Rows from block 10, named by matrix and row number. Each number is 500 + 40 x the weight over its row's rms, rounded and kept within 0 to 999. All counts start at 0. Numbers have three digits each. After the name is the row's rms in percent of the matrix's.
# short0: shortcut pointwise conv, stride 2 (model.blocks.10.short.0.weight, 1024x512x1x1), inputs 0-127
short0.319 098:545515466494500500500533527500421483437489500437566500501500409553539500451500437485437500450485500509500560496515520500540500530424500500547484441382500500435504464500471550504534500494530426574575586500500527500509500606500575518500500540424474633512500471530512447453500550500500503500500481533455492482572500554486520522579564500500500533472500500442550499603500500500500386488582
short0.320 096:600459504500457433541565546488500427567445532513525500549500431507500500532480449482469500500540528506500500596500381562500474495519464513467500506518552442481541500490477500526500560558512499496513452500463497462420491543413500543460500478475574531500540500549468537593500500478474484575500428463524567500515518485456450505509414500500560509513551500500436580558500450500498435500451
short0.321 098:500542500500513526452500497482457519500519546484470500500500532500500500533500500533520500517529478500554500505530520500429533526477546517500565500494500500500500547500441524551503431470541481503627532500490479500557500377537400538438560408501496552500500500500500500475561500500526500577500479516500486472436474581513558541491500476471576456445500439500462552499547416500554500486476
short0.322 079:441500517447500500450508541512500447500500500477500478500478430486575467500500472416537500500500500539500500500527490559503500500500500483500500451500516500486549484491465500513554506507500585448460500559486615509541500500500446500468500520500603537494524500542542538479526533500500506500409500436419510500500440439452500537514532524455494500500535500500500528500437500575500501470482
short0.323 092:599500507519535499500507500465516437500500500500496523505500500500500575501575596557500500506588492461500401500524500526456536500477500427521486456507500498500462500559500492500471522500549500448500479490470556500500500540496500500517500544536500471500515501445500479399500497414542500448500608536475494529437500500450463509492603500626500457500566545435389500514500500502463421500500
short0.324 090:470485588496500520500500500461500459568500500435488517465500500500500493500381500401500500467500460502540532500550500542500563500500500500500468500500460501479500416500500437513575517500571500524501537511495410500453500452504500500514503500537500479468481463523503500510501429380502455500525503541495542530493403538500500482524468565469484540490500476481500500499500643500500523498551
short0.325 107:602461500450491554500500466509482489500560500500535420549500505495409497489471464500484449500500500500500500461500621559474459604471500549434466527446500519500495500500448561500495490525500543507475386477500543443500522425438495516560420593497514500500500433500428540592535606486416500469534542521436500472535517469595472531500513509409500516500506433500536561500500572500477500452522
short0.326 090:558438489500500542573473483500557499418529500558533500488524500490500518418441552500500500500462542523472542500500441511499596422478434464421500502492563500500500470502469538591516401475557498500506500497500480676457542492562626512500457598494528500512476500465500546408500499420521457500506552500500481500500398509500500450491537500521502441503529500588442548507489586557500500500396
short0.327 100:575422547416494494575554464459500463482500600458502479532500425500500415465500500500481527500526451500554495500500456500500519549500566456469500500484421500500559479534500500500582503455500500577536438498500513553445486522500500496578500500523500500500517523503514555462594500572492512454561500462450500514500479500544546533513500499500418484502551499482500500500500500500425500465455
short0.328 106:500486514537443500565515468552512500430500500500500517500548565475500419551423520553548521500538488582459500516515451420500521500527518501467558422500557500500482377470541505592467447518529555500526499484500525604510470451500562500479500500500536500580500500505495500500503589500500437456518508566491538586392472451500536553397413506500500515459500500482500500500500498500500482511490
short0.329 093:407463497500500500444500470566475432438500558514496512426509487500467487618500442511500542500579487534500440500425399558500553500480477500509497500620500420541553475472525456495500464506407432500487521511500442500550574450500500588511536517500450401500500500472590459490464500543500550480495500500532588534527509500457545481426500458455492444500417512500517466512500456559573500494500
short0.330 084:500548528500460499640395608500494500500438501500511545551500500500500422456500561500500534523522457501464500500500496486454500481504592500415500500500527506441531496508500415500493500500478582497601500500507467472519507544480543500500454451537562425566573493500436537500472494519500458507503466549500519428500500535566423448500500500509500520500553500609528561500500500500500495500496
short0.331 092:494500460570494500500482500564478605532500568432496485500544500500425539500391500481500532474500500614500546478535525500500424500468500505500468511538534500486500500630453557466500458500451500500604520576516519500462480486500440435500510500537422462518493496466500515498500500518512546418544469500551497493503619534492410448458500447500525387547532500494479500549442471590424500488511
short0.332 108:554516498448494500512500500532486559426533447510522500500557553500386518500500510422500525558429500621500500432512500523517500500500487529500500527494550520559506520500436516475500501473478454581429500482533432495477474450568500500514500500522500533503500558500500529500476505489534481451484504479432555463457561392518500471490500462562493392487500500500499499526577395607432500500507
short0.333 120:408484459470511459509556539459509538444500500500466465504434440513514518541468580520472592530494500500500494469500453492500500471500463490500500476443500495500506580500500513488515449514607496500538500429500551507500451452500545571541500481505500500533500500484583522472442545490500500500495500353500500500502500514467500577531569375520500534500443612500497500539421508500479480425500
short0.334 110:500496596500501422482527483449509524483500607534523482453526486404578476486494500534489437509417540469500489424500587539500481500490476531513580488509540514516529471526510573540510500453547485500552551574500472504464500500498500500519500500500523462483472492450505510500383513579376576542611523592485500407489473505500500422534500478500548463539462496500464485500451466500468511515396
short0.335 083:500500580500491500480455428500500432497577500477500458551547420538522551500484505500471500464500527442542518474437517508500466500472495553446501500500522499500500500470481522537519479624500500539477525536486500500507538487528500500500500402552518494472490431500600500527479424500500509500530489502528500479500500510598474521465500552500527615479500524500526590585514500494524422467510
short0.336 096:523490556459524500558439500434549568537516415500457469537500512500513500459469500500500478513500498454465500530500569484500500554500466387500468500500488399477515588486500573484499533488489446550500500511553487500497519482451500478452529580500468500495531500498500500500500427500463497517500597514410579546472548489475485521438537521498500463500500500559500486500552600499500500450500
short0.337 109:500500546502576470500500500480500447554572500440500571501510397440583580500500518494534560500397500500469512555478681535500507534483506421477381489520500464562445500500409529431500452497497500492545500500500500486537457447500500554500500474512500500500478551484500455500536517475472475505601500500499532484500500500501500500541567477454477523539500468500474537395500500446517492500518
short0.338 132:555500500542500500450500590491550500501476488500491461500413499533500495500469491508425500471439455499576500500489492500485527508505394500494501523500490500495510481480500490410541519521514447500500548484500500512462496500500571499489578434500539440374449485524522517500500503500500495543500512507494521493508478495454507477509439442485597515500503500500505556472500450522459500500491
short0.339 099:483500579549492501466515505491499485497530465602402481495500500500493486457500459485512482465491523468500532426578474529513489500427493525528477500431487500476465500506470500516469500508500500500472468500512510483500592500506500490499478472487506416567500500518545500462459452500502480523497500482500512500471520435546457500500624500488491500475450500530442558490489413505500466501535
short0.340 106:500500520489500571544500492500464461635500500500538500539523588500453500490521574518508460458455421500489484542500465500500484500531468517505500459500500500458495592500455492494500521521570500480500631484527561467519500532420431482581500408500477535458445427501486500530521500511525456481431500500527500500500496500496467500450500500483500504458500500463526508449468528483500488500566
short0.341 091:452436500500428511526555452491463500450438500500465450579452447511500500432468525484564398500533638500500486509500505500500497436500511500454436532480513503397434500532576500525545552521500500509457500500529603483500505541500464480493456500500607512431452421500519572465512460513471498520418517522475500500566375559519500500500568498439523561517504467500422536507492500484500535459575
short0.342 095:500485500500491448504454487500463500500463457500436466445511550496532500536500463490467500495500500464423457496500499514500478502500500500491448524531513477421575500500461578446485460475627549500527500500435621500500408507535443389500533589571500570510483435520500500500495508500500477484535500500472500398500482388506540514438500515436500503399485482500476500435500513500526555497500
short0.343 111:500594513517563474509500485490492531561553500414503497559500500500500500477441442581474515500508500454441535500500512517457438450461567500500564427500508538500586500441500536576473500516505474580516347477500558424452531500500526494499404469413507500500500517510473561452490521472516567432424465473500500500474496470500438500526500500490583511500500528574548494512500487600500523567487
short0.344 094:593474534569409500500534537500365522498500556588485506500500500500500538500500515615567500500419557380603476484516519500435505526593569482500420500500500542500500595600500496500530425482482491524515592503550522487573500507500471500469500402417500538535488430456561500532438388480395499500500531500484461500550565514413509500525527492500500500486405486405500514529512512555519500500524
short0.345 108:537433500500488500500492483441513493500485566458500560432548500463538488445439481500530517500455434541527500518480476492478514480530591500538509515496522495433471437486550516519475496482511494509482461476454608585584500528467460500511483486582493489500549465500392471500500500500500487530605500463619394495502581507445466439432500500551500577500570474567518483455552500517504500515481
short0.346 093:456466500500525500500500508446484518445500500485500515500500469541526538463507472526416500471544500500496513500500500500625441474434504500584500499508517549451500474500469509419500500539500478454399468500504506500483520570500419557475506461530500411413500462438504428403500519500500500471452548539500498533475503538470500500500484493564523535521500479500500500521500454500453456485445
short0.347 073:500546494403500490529500500498500458593500632500500541549581587528471500571500544513561490500459511526500584537525584453422576402500467460500461565500500500497500500500485461483500522392500478500464455448500569515394556500500460500529472500555498462500492491532500500500514529500504439394500500489453541405569421484500500500492514557500500500500483500460500464500500522470470500500455
short0.348 107:499500500539539548516525605555540595500496531509517610500507481545500515536518464500509478500457546495571572537485568525500482500500524484533500432489580500454543538551452427500425504480653500512514588500509479554547475500500425500499557496500428500515409500492507500509500500500492436473500540431532502532517466442500500489500500513468481500448485521509512472420436459434500500450500
short0.349 086:477594500500457438500545503508516505500500449500596500486500474472516474451426527532444433509500500430500477509500449449583500500433553527511410447447500500563511466426529495529561391500468578434559523524500488500500500500567507561528507500462541444437556500500486470519567485596454500500500500516431500500363500500533403500500500450500500489403448525500466500491575396500500500536500
short0.350 066:500500444476518438444500490559500500498451538459500543500500500500498533496500559483500500528500500500521597500498428522481447452500540508488500548480521503431455449486471535555488584527417500500500507517425457500445502489586475561527500402500500508500442500500568619442467500460484463500494500500500399514500480500480510596500500479473546500515573541487561433449506500403500539483462
short0.351 112:456585578530593598500434500500466500592495500511500500500500536476459527500451585497500608520477500545510500515500500500522500500518445472465471428500532500426441579500541500535500500549548500429443500500471500474434477503529500413496513419451459500500523500432449500560544421517509500472362510486406616500405564454566505478500500456495486480500514500500478451506437470605500535450501
short0.352 113:552390453460469506500504500500441540439500538509472591524506500500439548617435492500500500500500500478500500500475508505560506467500550500351529480509567499515514466500465480476443478500500438489491500500500483564578518476500500538549500514480546502499505473532488464524457553471500524517500513465485500500516500496500518457453512520500489538434439555492500497500500500506505500551534
short0.353 088:461520532545461500570500454544446462481522536604500500500434500488463500530516568500541497528497451525500500500500578500448521579500423500519540493487439424500547500527500500542510500517550500421512469435496538522500500462516500434550500490500579526488500489559478490496514479500498485513526388500500561468466582404500484500490500467554532500500465421475594461530500393449500434528473
short0.354 090:536500459500460500464500455475523551460489500551567500500459413653551500601476483500498543500573504466581479432441543501556500555474515500531501500494466500525521532553430498500448557463447465508500495402493419487478464577513509577483500500500523525500500483491500486500455480500558437489568500500500600500500536500500596556493539494529499489500558479527519477513511472500442556457587
short0.355 084:538477503431500500521500500500477431515500504467559473500500500482536500500500503417453500500515522500613500500500544500435583499529521549506500477477663500500482500500472500494500500500481549500478427500469457500581580498508525500511514556553521584510656500500566500500500465500500500396507500500500494500500500545500500445500500496553500500496500503431416500468427509500500453569542
short0.356 091:500471500500480500573500570500447566500490534504500464500501549500433500430500528470500500384484500595500443500466505571492567521500455500569404500500500500516475457485517524500500532549514456445500425555500551500465469504424468456519433500533487510500500510500392536508475476521514500471498500500512500520528500403500500441468501493484514500500500525495484407553500500568500500524500
short0.357 110:418500585425481427491500513500500536500419500548500500450486436427508500450496477500500565510456500476500480554500504500483498561474475505486500450596490550499500523488468500476472500500518563381465539500518500479503590556535493451419474481459605537572428509563478477529567418471500500493567493496500500525564495547500527508500500464500417459500500500455535508466478469520534500513519
short0.358 113:472486496565483511524479520500461500474526605573500460516557489423500538500532479479431527500496428516532550480500559468518500481500491495520467493573435433501485499521525500499490500545480500515455544455639436500480482579500431382500582500474452483462476453500561500500481500456485538527644424536557498550453500500500573500486401545448471539511559488500500500500504500565394430508500
short0.359 101:500500567505500494500491535539496500458500543529500503464500508532524500528500500500457543543500559500500551509535500523500554478453511502500500456500528500500523523454469484526500500458500493589521529530502442526438500448496485500500447432367445482487500466583547533574489500507500500500500591466539500500364457468500525500461501499487500489500495500489565436513500482518499507500425
short0.360 084:478522500425484517500505500500500500500487530434463535500419464569512447414514519500660500422489500517522448500452407461470500527489513471500482494484539586481534519527500462500500536500500500500465429425503500497496464552487465500500500490546542500563508500517481500561500422500500474555500473492561500487552500493526437419559493500455602394500446534507534474498500463470463500500515
short0.361 102:465551500480527500501490500558531515495500463500522447431555500505397437480530500498519433480500500458501505428500500535500507500478403617477578500500450491544500500500500558426436500500500500500490500500517500500433500500500473471492411500500500500500475531379472520560478477536500500393467520487581471500484448479545500468504402518592500500448503500550497455495500484453502485547500
short0.362 084:607500551500515521448528500489479530500487500500610523610407474500515539500496500456500522505536521422500437500580500553514468503597429500500500556532556500450512495500527451504464542510500496522487497491500385519500500511511500500500489478500485525500500500579339500500452500507448500394500496445500453536447551461502500418532500500536500600500500446500500553500530500500390500557479
short0.363 114:483522559514451459500484473490461485468500472500535500574545471497500497550519507508500492527469417552545599551414587375500442500496435532428465517455482464424500433379500541453542541489505511500507500473463500500500490500548500533500557573500511473574528500486591500500435500445531471484506592500488500457513483441510461502500400413500458509452500455481527499500500500494500424500438
short0.364 100:475515525594449555500500509465476477494500511540500562547439500472500462439586567500430500500447543467476486517550497487456483525500509510459487516513500500474500500500514500429500461500496421552500500521500515500426501482410604485475500500500500546467500565549551485492515450430500439500500500503400433500500513549473578500394500509468500500500570500500500500576542509480563475464451
short0.365 096:500411508500480558487500500471486533510500482450500438507528442486500427517625500500501459500461500606455500556558500493483544500500500500500446472484466479656503408500525492490480500388500520542530500500536428452581525529500500483449517463426497557539500493500500500541478500505500500439500510474523503500555500566474520400474429509500477540511507486500500511419530479459500500592500
short0.366 099:484500577452516461419501500497429513499678431490499466500487500429500525568464465500440414506387490487460479467500500453500556445467500447389465493500567500495500517504484495500468425500534494474568528491501465624500500500464514500536472500502500447493500518502459489500446502458576541536556500543555500540504439488510496544485500542464500432538540500462589472534573500500500497506545
short0.367 096:458483539419500500517469636495484520475500605529500500560476500500533517440500500508446500530485500491500467500500453502500500476500466523504497498516579500515473626518500575517500527532449621541471500494435462553499510480469403479475429575462446500460500500500500516450500489432515547455500534486569514536538447489482500536500500483500423487501523504560515500430557532490500465519493
short0.368 087:464451573500500508511530486450531500500500500529480563554564500565500515437559469539467454516441552500536500537415576500500500489501433494522523523500519465549499537500500500440451430500480480500500563499451500452500444541476475443433577500500498591492459500500459500500486500544500500466516415517500573526514532511519446500446525458500500500500538534500500488511464480518500485500492
short0.369 084:500490492537544505606500500466500401518504505500500500447500500462500408549500500401500500500500500500599527500500514554560500500500472520506500478500500521392508520514466500500500500475516487530457588516500500500501580500416500445500480479379488500391474569483500400500518456500547425497494500462500409494500500500516552586462579508447566560500523500474500520475496488476489500500491
short0.370 094:555454500492495549521512520490499491482493500456504570536400495407500451529505500478500539500419458494461500500500488500500500477500549389500517428500433500498500484500445585555516500532500574356455500462500525579480564500509500500534464499551519481479500455500518599575463465500500500500500479529513527504500461467451551533500411487500500500500492500500482474525500500417549510508517
short0.371 092:500531500554414470500538406519471521494453469375448492500576500459500500533501500542443500500515488447516599541485497543471544470500433466487521503513500483409597555507500490500596508522556500519526526500454500500500500500644557423478500590457500500448530500499493497500551521508534445500535500500500518500500508500500546494476561463473490513500489500509522588468532500442500500479545
short0.372 081:500419501500437535479500456500430562500452500447500500500500521542513485425500500477532567516521479390500537469509496500500500475453492423543532500509505500500500599538500554605492499473501486534500450504428587500559500500488543452500474487503554500470473450500500500500559500500438516500520500500476475466486500522513493514500424559467424500464500503500500428487500615479500500431500
short0.373 086:472576469451500500524514418514560500500446500500455497500524500402569490535470500500444541500499549502500500552500500494442508500500500489443422538500478606555500577500494500492440500441472507584500484476541476485500483500514431483500500544489425500500500507500500489451525552495500454484416517514604579505491439510460509500518500576500500500485500464558500494500573456505533385500460
short0.374 089:478500410504500577535460365473542509434476500500500546500539538455486455444500500510472500582511487502553541511526522522490500511500500472411484500510532500500500497500507547504500500420438548547500479500429476544493477594457460504464505460430507573500438438505500374575584557533494449461421526496471500450451543530513579535490622462559500561500500441439552482465500500500500477438514
short0.375 113:466415566539500570500429483596541470483490500479488490500494413582521497505437500500497500520522439500441475455500500512439500620578512500488500563535500504600452510504500534478489514551500512475521557467500488500471471504474494495558505490491500500521443500470450529448581470500506465489472449510577536480432485504451500567500458565501483515510429552500554418506456500459500500544508
short0.376 104:500577593500580500541467500581409586479500491518528441579463465631426477564500538508531464500530524500583401439631413560493500500568500467510460500545521550467528500462594480500518435500454416500472500439562500500390500500464558468480500435482500570474500500536494500500458420429500500500487521500500500454503549509399443500584532500494518477472500505500500548564500466462500428500500
short0.377 092:500500500525473516494500500618429430555468519484467446523522500386500509500502500509500531553438548487499529471489500529503563570500478439591551500451520500500540494500500520391523575450500476581457500563500500503481500427493500500500500521529500507507502500474498429500516507551480524554500500427570500513481456553477417449545524524587500442500526500500549498553500548453500500512644
short0.378 107:500529500500500500478502500523567519427487532434406500500540425426488500498500500470470503457500500500500539499552415627433511518500546492518476497500500500500521515507525500477499485523404452395500500466500500523500504498524534521500489500559517543539502442513500494500435500500500442516488500587500500500500517500500542500470486485513500507433500491406542510559500501530461500500508
short0.379 107:562494500484580555500522500500451524500500500484485499530500486486500500500500522527484413581518529485500500422500500508498500453500517465500479500500510405468500500500500500604516489533529471528453500500518449465500445463500500582575481431500500545500401550568467486546500568445500417458528523456523534453469543500500452500506481498434515500439500500617474467483549566443527504480500
short0.380 072:531536467497468482515466458510500428429500441437500500442575449548504483500500543500508524500435486460500558500495449496447486440674509500509500500525523461528446558500578500500506515555446545526498500500481500469500566495519500590567556500538500410500500431559538374500502580431500500500500510500577500527500412493500499450455522500500488508555572500500478500533579500535566473486502
short0.381 086:559509560500444536646500481500466512526439542534500500500500475471516453500544497448497500500500500576500473407543406500500500500530508496561528500500478500500515500516473516481497470451500500438466575537500406500575503500502500521467479451477529515500500498567584388548500476464558498444500551565522460468564503476466567500454581424539585470437463438453500520466525500442482500539487
short0.382 130:514478519500512458465437500500476497500555601527500454433531521520500468533500471515500487500500498500569454435500485516579500500434436500453459412500450473525486450461500500500500429514477503500498428385425500500506500500500512557440500502502500555532559484458532519532500451542448498459536500500500456488485500456518487500587461476428472500538469500500478489552500500474493490516462
short0.383 100:466576461503468442509500445512500478502501467500500500523495500484512497551444500500517517499500436498500534412563500466551505524443488508576500447568592500500500482444502418500576500534500441502485520553484493502500474517486502555500540376492500500510500456507491450501520382491436505500531595554622496500432469504556598488500521468558500443433500504445500538535447488500490526500429
short0.384 089:500500448500500464500500383455500474472491500523500549482500500500462507523513538500507462510563500421526512595462478509482500572427500500500500415500500530522517533500523476530491567500471500582522500500508497511500500553481399455500500512515455483500500477500500552500469492512500531475500500571496490529500428533500490489500487537413500500500500500576500494562407476500439549561488
short0.385 101:500500495573454477500478475500500466576493482500472476507535465487497436500449523509451500479502503477500500543531573500565500500463500557539487500500546436597547527539500458530503500500432503511493515488563413559416500500509500521545453500538530509464543502549443500500459500500471479503500642472500480460500427500552508500497500500435500500409500586526489531564444551555526500500533
short0.386 093:500443500457562483500535500427500515456500552500503486500496510473553491494462450500500500559466530493500476571500527454500573447602557500490500462475402560561504431483500569500471490390426528478556500500500476462467433539513500463436500413574500500461500455518433474520500500487460471472571488518500500443500501450420500500500489550545544529431454523526473457509445464472417424478537
short0.387 096:547500538578513473480500508557500500512459510462525433473520428500496455511500433486394500498497575500500424518522546590510530500567492477570572477546500506473500548520500442614500523474506542484557500500500500617497416453470514526426531508456460500557500500499500486500514500500500500500513500444553627500453504517500471500519517500495496492500519534567553444518420500540532429502551
short0.388 106:505500500506500503426492534486546525491529464555485453502571500552443500510554498486415547433442500372495495500500500488500548344551415490456487476453500444490464500505481500522500407542499499500450523500514473522515500495465473523465498500500489566500500475500474447500596537487554500439500473480382479500486500536486504526586549472514573545500548493430497500500539576529529495427500
short0.389 127:563459473514556519500414500504645404506475500500459447490483500659500494500500500500510451486494500500500458591473500500502619500497506500484500466464445500470454500530539540536510463500491468500493490460531481500466494522500478559507505500507500500485500492423500486500500426449446447449536540503476474503500539530472475500543500464481501470507489506492500457467525517519548387501470
short0.390 101:484500500431490500500460516528462579431500405492471534474461500500547505536481540500505517525493574503500440479500424547506465504500493443524500500500500468555574521500399475500496482512550457450500634500500407433525494577500505449534500513459452485500500500461500555500390500500509418487545500525491484487504497483490530514470500582500566507541553537524590548500483568513462601465538
short0.391 092:497500465524524516493500504528531500497539442500450500500478396501478500502537500481514500483528530518500500500500487500529502496500432462430542500584473484500563537530500479509448441524445587399512555576582500485500500500499500494500517445534503523447500502500501568471500474446408568500500474545458500395472583532404480500564493593458515490507519500523500450569500500508560500500500
short0.392 105:500525490500500491475528500485563544500415500500500526466429459516436500541500500445500537500461527500450476446500436500506468500490428449500586566500500500500500386450500585513489509500500439426447505548466500467520520449500500500484500422445482480566485400497487481500515500500500557466530579537422506439551500520489467437453454407479540474561500500465500555500485527527522510475544
short0.393 089:500531500479402445476500521391535438500530500519500422500547529518500542500500500620500500500468557478427515500489466571467500484500511548500500500573475500500527500478471441453444535551430419535571441471441528541550538500491574492487500461512500527505509500568479504500445513401539489574464531481442544420500520500499472435500538411505592542500564459510500546500547500564438490500505
short0.394 098:500512497504500513500379500495500542500459500509500500504500540641500480548500500491500498469443547551500521529500418534500513417500500456500514500500532563517466500483500500432553524500500500442500557494449504510517508469548501491500471458609533533501500514411540504490421500618522500500490500500547474544500538573394496500611499455500508472500494500500500519493448510500552500500517
short0.395 105:512498479500532433524491500497478552500485500508500596514472528500500531564564474544477509500500500500602459513576442500492442494451476500507469500404501500505500442469489527565414482469529500500405500491536500500500494444452528576439446500420500539500528534432534500500500543532391495510500500500495500498500522500528500482444421565500443530439588531554500496483502548500463530435500
short0.396 115:475628488457547613500495497500516508437451500500460512507489451500500500500477500477500494506518464473491487429545500555491517500446581442478399440464520500414473510471523472467500451388521500500500500451493500539500469573465461495500436500527458500548500585500495516559527537500474482500478530403500500466531537484500488480500518500489548500479513411510446437517500486457528567490494
short0.397 094:500563587473544581512500482500556515469454581573500500448442502462474570499500448487429500553500453515500431500423500533586500536524500541469500563499500592555413443411500500487447504579565500500522486500500528500455472495500463586388500542500500532500551500462500500412500439521500500500504472562501547482489508500528500499462557506500500500531500500391436484482519500500485500500500
short0.398 115:401500565448455421476439499500519554517579605500466500462547500540432516500430500540500446603486463500455488500430540500501465494568500554500543523500478380500500470591500500520551497494500500500484431515486521440488500440497500542495500471513468500409517569500518508535500450500544500471425445557497500522515493504498520528450463500549500547534464474506516487432500477552474426500472
short0.399 107:489525572500625504550571500595489416534500461425500500500490500506539520440500462500500547500500500506536489419425451471558502458419432500478500522551500500579500500500504493560513500513494389504500487565500516461592462500648500500531420481500500496514514500497523485500500500577438523500488500500529498466541500483580423571500557560518554460500468500500500467566387485480412500416500
short0.400 103:531545500435514497520500528493500500518444489545472503500500494500503500500549541459500584440500458500534468500500539500500393500543482500500444534500500445473479541524505527364500467431486500452504594474500490584496500500564500500416500443536500593570500487436492502470405458513449485500500500500498572451500467427500500438500532530528500477582500500530544532495471517500500500495505
short0.401 102:496517515427500561486527500482500500500500493518512500473560504663468522500500504509500427498403524500563498519521450520526575428500500500502500500500500459474498500436463500503450435474517483611513497500500518500517500500495491485561469562528449500484538500579561420500500462500500442455535500466500543557458497449473482460500500492500500460500500528551455501500530435540500510500484
short0.402 097:541500536441446500563577531541500434500479558531500478516521404475440500500500480613500506480413500477506500489494530462583500554529492418479520488468475502434564500522533457500501469447500554485500533500500472566467500500500500442466500481512500434580506500494456418507414456536501538502500500572538554432563483464440499500531509429500461500437486518500500571500531498572501505503459
short0.403 108:524500497486521449500500500500475500520500465523501542512467524500429513503500495560519513500421426536480548477512500595500480500500524500488453514455474432500418498463508492552510551460517476471425389500490500500479510554584515500539500544546486455500438485500502522424480431513513503568500485523536532471500626456500500438500454500500484505489467470465360462500518516500500495426399
short0.404 091:523500560516465471460500446492500475511500500492469508561500459500495500488422483528393491520500494505469498545493404434500509556578496469508468500565477395477536489500553509500540459494461553463462519561518500476539465533500466523465561469500568459500533552521618487500500526471488499500557552500482621500500510480500466510557535481545477507552500483412500500469599447461557500500485
short0.405 107:574500500500561546520496550500500455426496500443534517500549465534529456450646500500437579405500500500520501500500469496500503423522455439500392488500532500500491500500494513505500546459452500570500470500539500524550519457484445457471452500507419538505493538504500539500497500402501500486500526500427500482499583500500485500564454471523464532519591500436563511500500518535428434459500
short0.406 081:498500465488482460500500563500500526578500448500500500523500563554500500432421474500441475542521500500518496508502475601500572500416500491496500486465500494448448409500483542500500500503478500464440500500543527487539545443599500530500555626500500500500500517500528598509500471485523395575500500466500500496500449540468500473500538559500452396543500498477532554502500500481500534507487
short0.407 105:491545481492500549500500467500411500500500530474500543500609500513500500500532478426519531548498433542475476500500440439503602515511458500532442503500518500500500500497527406469588510500519500500511474499500462428500495522500475500500449500564531549525549500477544434489500443448520475464500497500500500477500497518500491482500500500524470546482440500500500448500500492405443500504500
short0.408 089:551499674500547532514540500545500480557500500500500427439473500500500472529455549444523500500500500500525503456487498500500521500570552478482500419500500500482487539500473500450520503525501471515500500500453460500500500544466598500477500500556510500547500531500551513500500500539433490500554477494478426443500558418481503500459544500504482500514562460477489500523470616510554513500450
short0.409 108:500500403500580500497500480500470520491578578581586500541505500485473501522417417500563500541545514442489500542490490459500498466544463500500500597500484466597500538521443543500515500465527604485500501575422521505500520462500500466500500463405499378410500499500500546500495543554521531403517527463519560498517500500500500506540466500486500496439484493507470453470484467469464502516451
short0.410 095:500500496553500417487500431493500518559516451459513500464500461552500500543500520500455441514510442500419527500500491506622434500508509500500530497536545500500500501517452489477500500565420525570500467575546471522500593500491502532500500500500500500388524502496509462495500565500489447500549500523510500457527523576449491500500546515557549532496548504540486546549376500500536573478500
short0.411 113:437548527491535483525490500573516566498506513464500500520512500497530501446508500500500471423507476462500491496495461459517417451498421531500479516511484571520500482488462476487480491429500468500483513477522524536606479451531540653500469536485545500500500533500491411463497519567603500470400500526509442556457525480449527520473522500500500500475499500500430523472500492539462500438565
short0.412 108:500500482524385500514439494500480419487500500459436491468474466481547575425549470445478465438496465506500500437544449522488520545521480454493493500500408503506462466588525508547500500500545566520505444547500539500488500500485422596496500477494485445459532497451461500521459404500556517636500438500509491548539455530564475500457524500500528480503504458523500500527500500500501534444469
short0.413 121:579467500534500484455468482500467517500646513500517474500507500569561428500575500483559500452515479472500542500462522500473567486545606495511552423500544461500511500592449509500490502415535436531437368500518498452500429497451482500500567522500500613500543424423500504463502500466500500450429500497500570522500575462583441529580500473500500475496500482504517485466480500500571500539598
short0.414 092:500500562503500433433479538500500459500519447468500521495500500509563553531489500471538380486500501437468469492500494482449545480468406531460430500590500434506500472464528479500500455600430445500500510478500446519500480500528500500500512500500500613588468573525496457452559467564508516398552437451500500547500500594500464500500610534500501500555460567552516527500455499416411465532480
short0.415 116:500500500517500488549450515500533559500500405500434500503475560500499500481500448499500500500383482576530535504500464445487449500447468549500525422500435482510549500448540518528500451537465500584496500482460497482500535485476561525563533477466542500500478467500502500500418416511503536558483500563546415611500495500612500480500536501500455476500580541531558506500516523452466538500500
short0.416 096:464500500502545500561500541462510462617500451568529500570463522521500462500454475561555537500450472500500547517448365500422525598503500441464481500427519500517500500500480500567500445591476481451525500434460500460411500500409463453618473461470524463500500553469477567500505500500462471500509556500493469500500626559501530500500598521560500500469500500508589453536500500561509452475500
short0.417 096:532500498502500500483398548500412471475558512500584543500500531422496482392443519498482525500500469557500565585500500474483500500442521537495442500494468555500500546535498490528476419485560488542538500511523502539500471482472500440497544500556461467576500486460437545466459500467500495613500500500460565469531500488477463502553548533500500443463500562500500560500470540500500500500484
short0.418 118:497524500500417500500500504464505549520500500500476543482465426471554467549400500413464450500430407437551500508513500420536486480500500463500578574516511502500493500588449500493504480474482552472500472500490615500579491445487488521487593517508418546500547386500500572506473434486500565500526630500532518500462500500518482498511551466531437565500496528500383543375426500547500500500515
short0.419 093:500512595497500500554404441509452503514481500493476454544497500555526500500582469500497500458535500440546500500451520550497582598513558460500481500572526500477500475467491482497500504500454534500500500560517500545485549524548500521580529435484500540537463505530393495500559500500500500425500489508562454447491500532500521500519422477555566534577534500408450500520510570525564500500511
short0.420 084:577500431594508454476514509500620500470525500489565466556500500500527543455459471500532500530474568549466578500557474500469549580500418500509500535464489544569611455500500519500514467466415400592496475475483492508477541500500475500500493479494515484558544500499466486468507568500500500445472597500593500467519500495506490514500500500500529436500500426500506466472435557557519500459463
short0.421 083:485500500480500524409444500500500462441539520485518478439500500500519512500487512500405500453500524553500500565500535540455500500464448455500509426421580500519483580502500500500465528588464465500500435558500500500527500460500524506500500501500567511563500491505542500510500500501441500451498500500500467547550493470500500460500419500500477500529562498503511616500531543435522500435500
short0.422 100:508478469500500515500500500458500500482500500500453500500500517464500583553458564528500500560500498500515500500500471500448500500500437543464529464500473502508500486464500546500553522528428500484545518500500500612512500485488406491535496432431511495500504479452540426495500509439501524627460492500391595500355455464500500473504500500556468500484485500500500512462442491502448472505508
short0.423 070:500484489528536507486528553523500500487456506500434459457472518561443500521525494500501500455488500500490593485491533500426500556500492527536487569505538489500500500429557500500580592460500445525526500461565500501458420500425431500585500500500500500500493500496551447481500554480430500500514461500500502487500500500500420471424478492503500500500500500485606462473551534531500500500463
short0.424 083:500480500547500500524500392500518500500500501564485488439500458477554500441500629475431573500500479464487444500500469500500478510554493502490477500464500490516501500469500500500534500475576500500542481500500500429500500420452427500474537493495414500500478506528500527500527484500491555500638479572476451519500449507552500452500500492511527487500500435492498384500500457435524500491502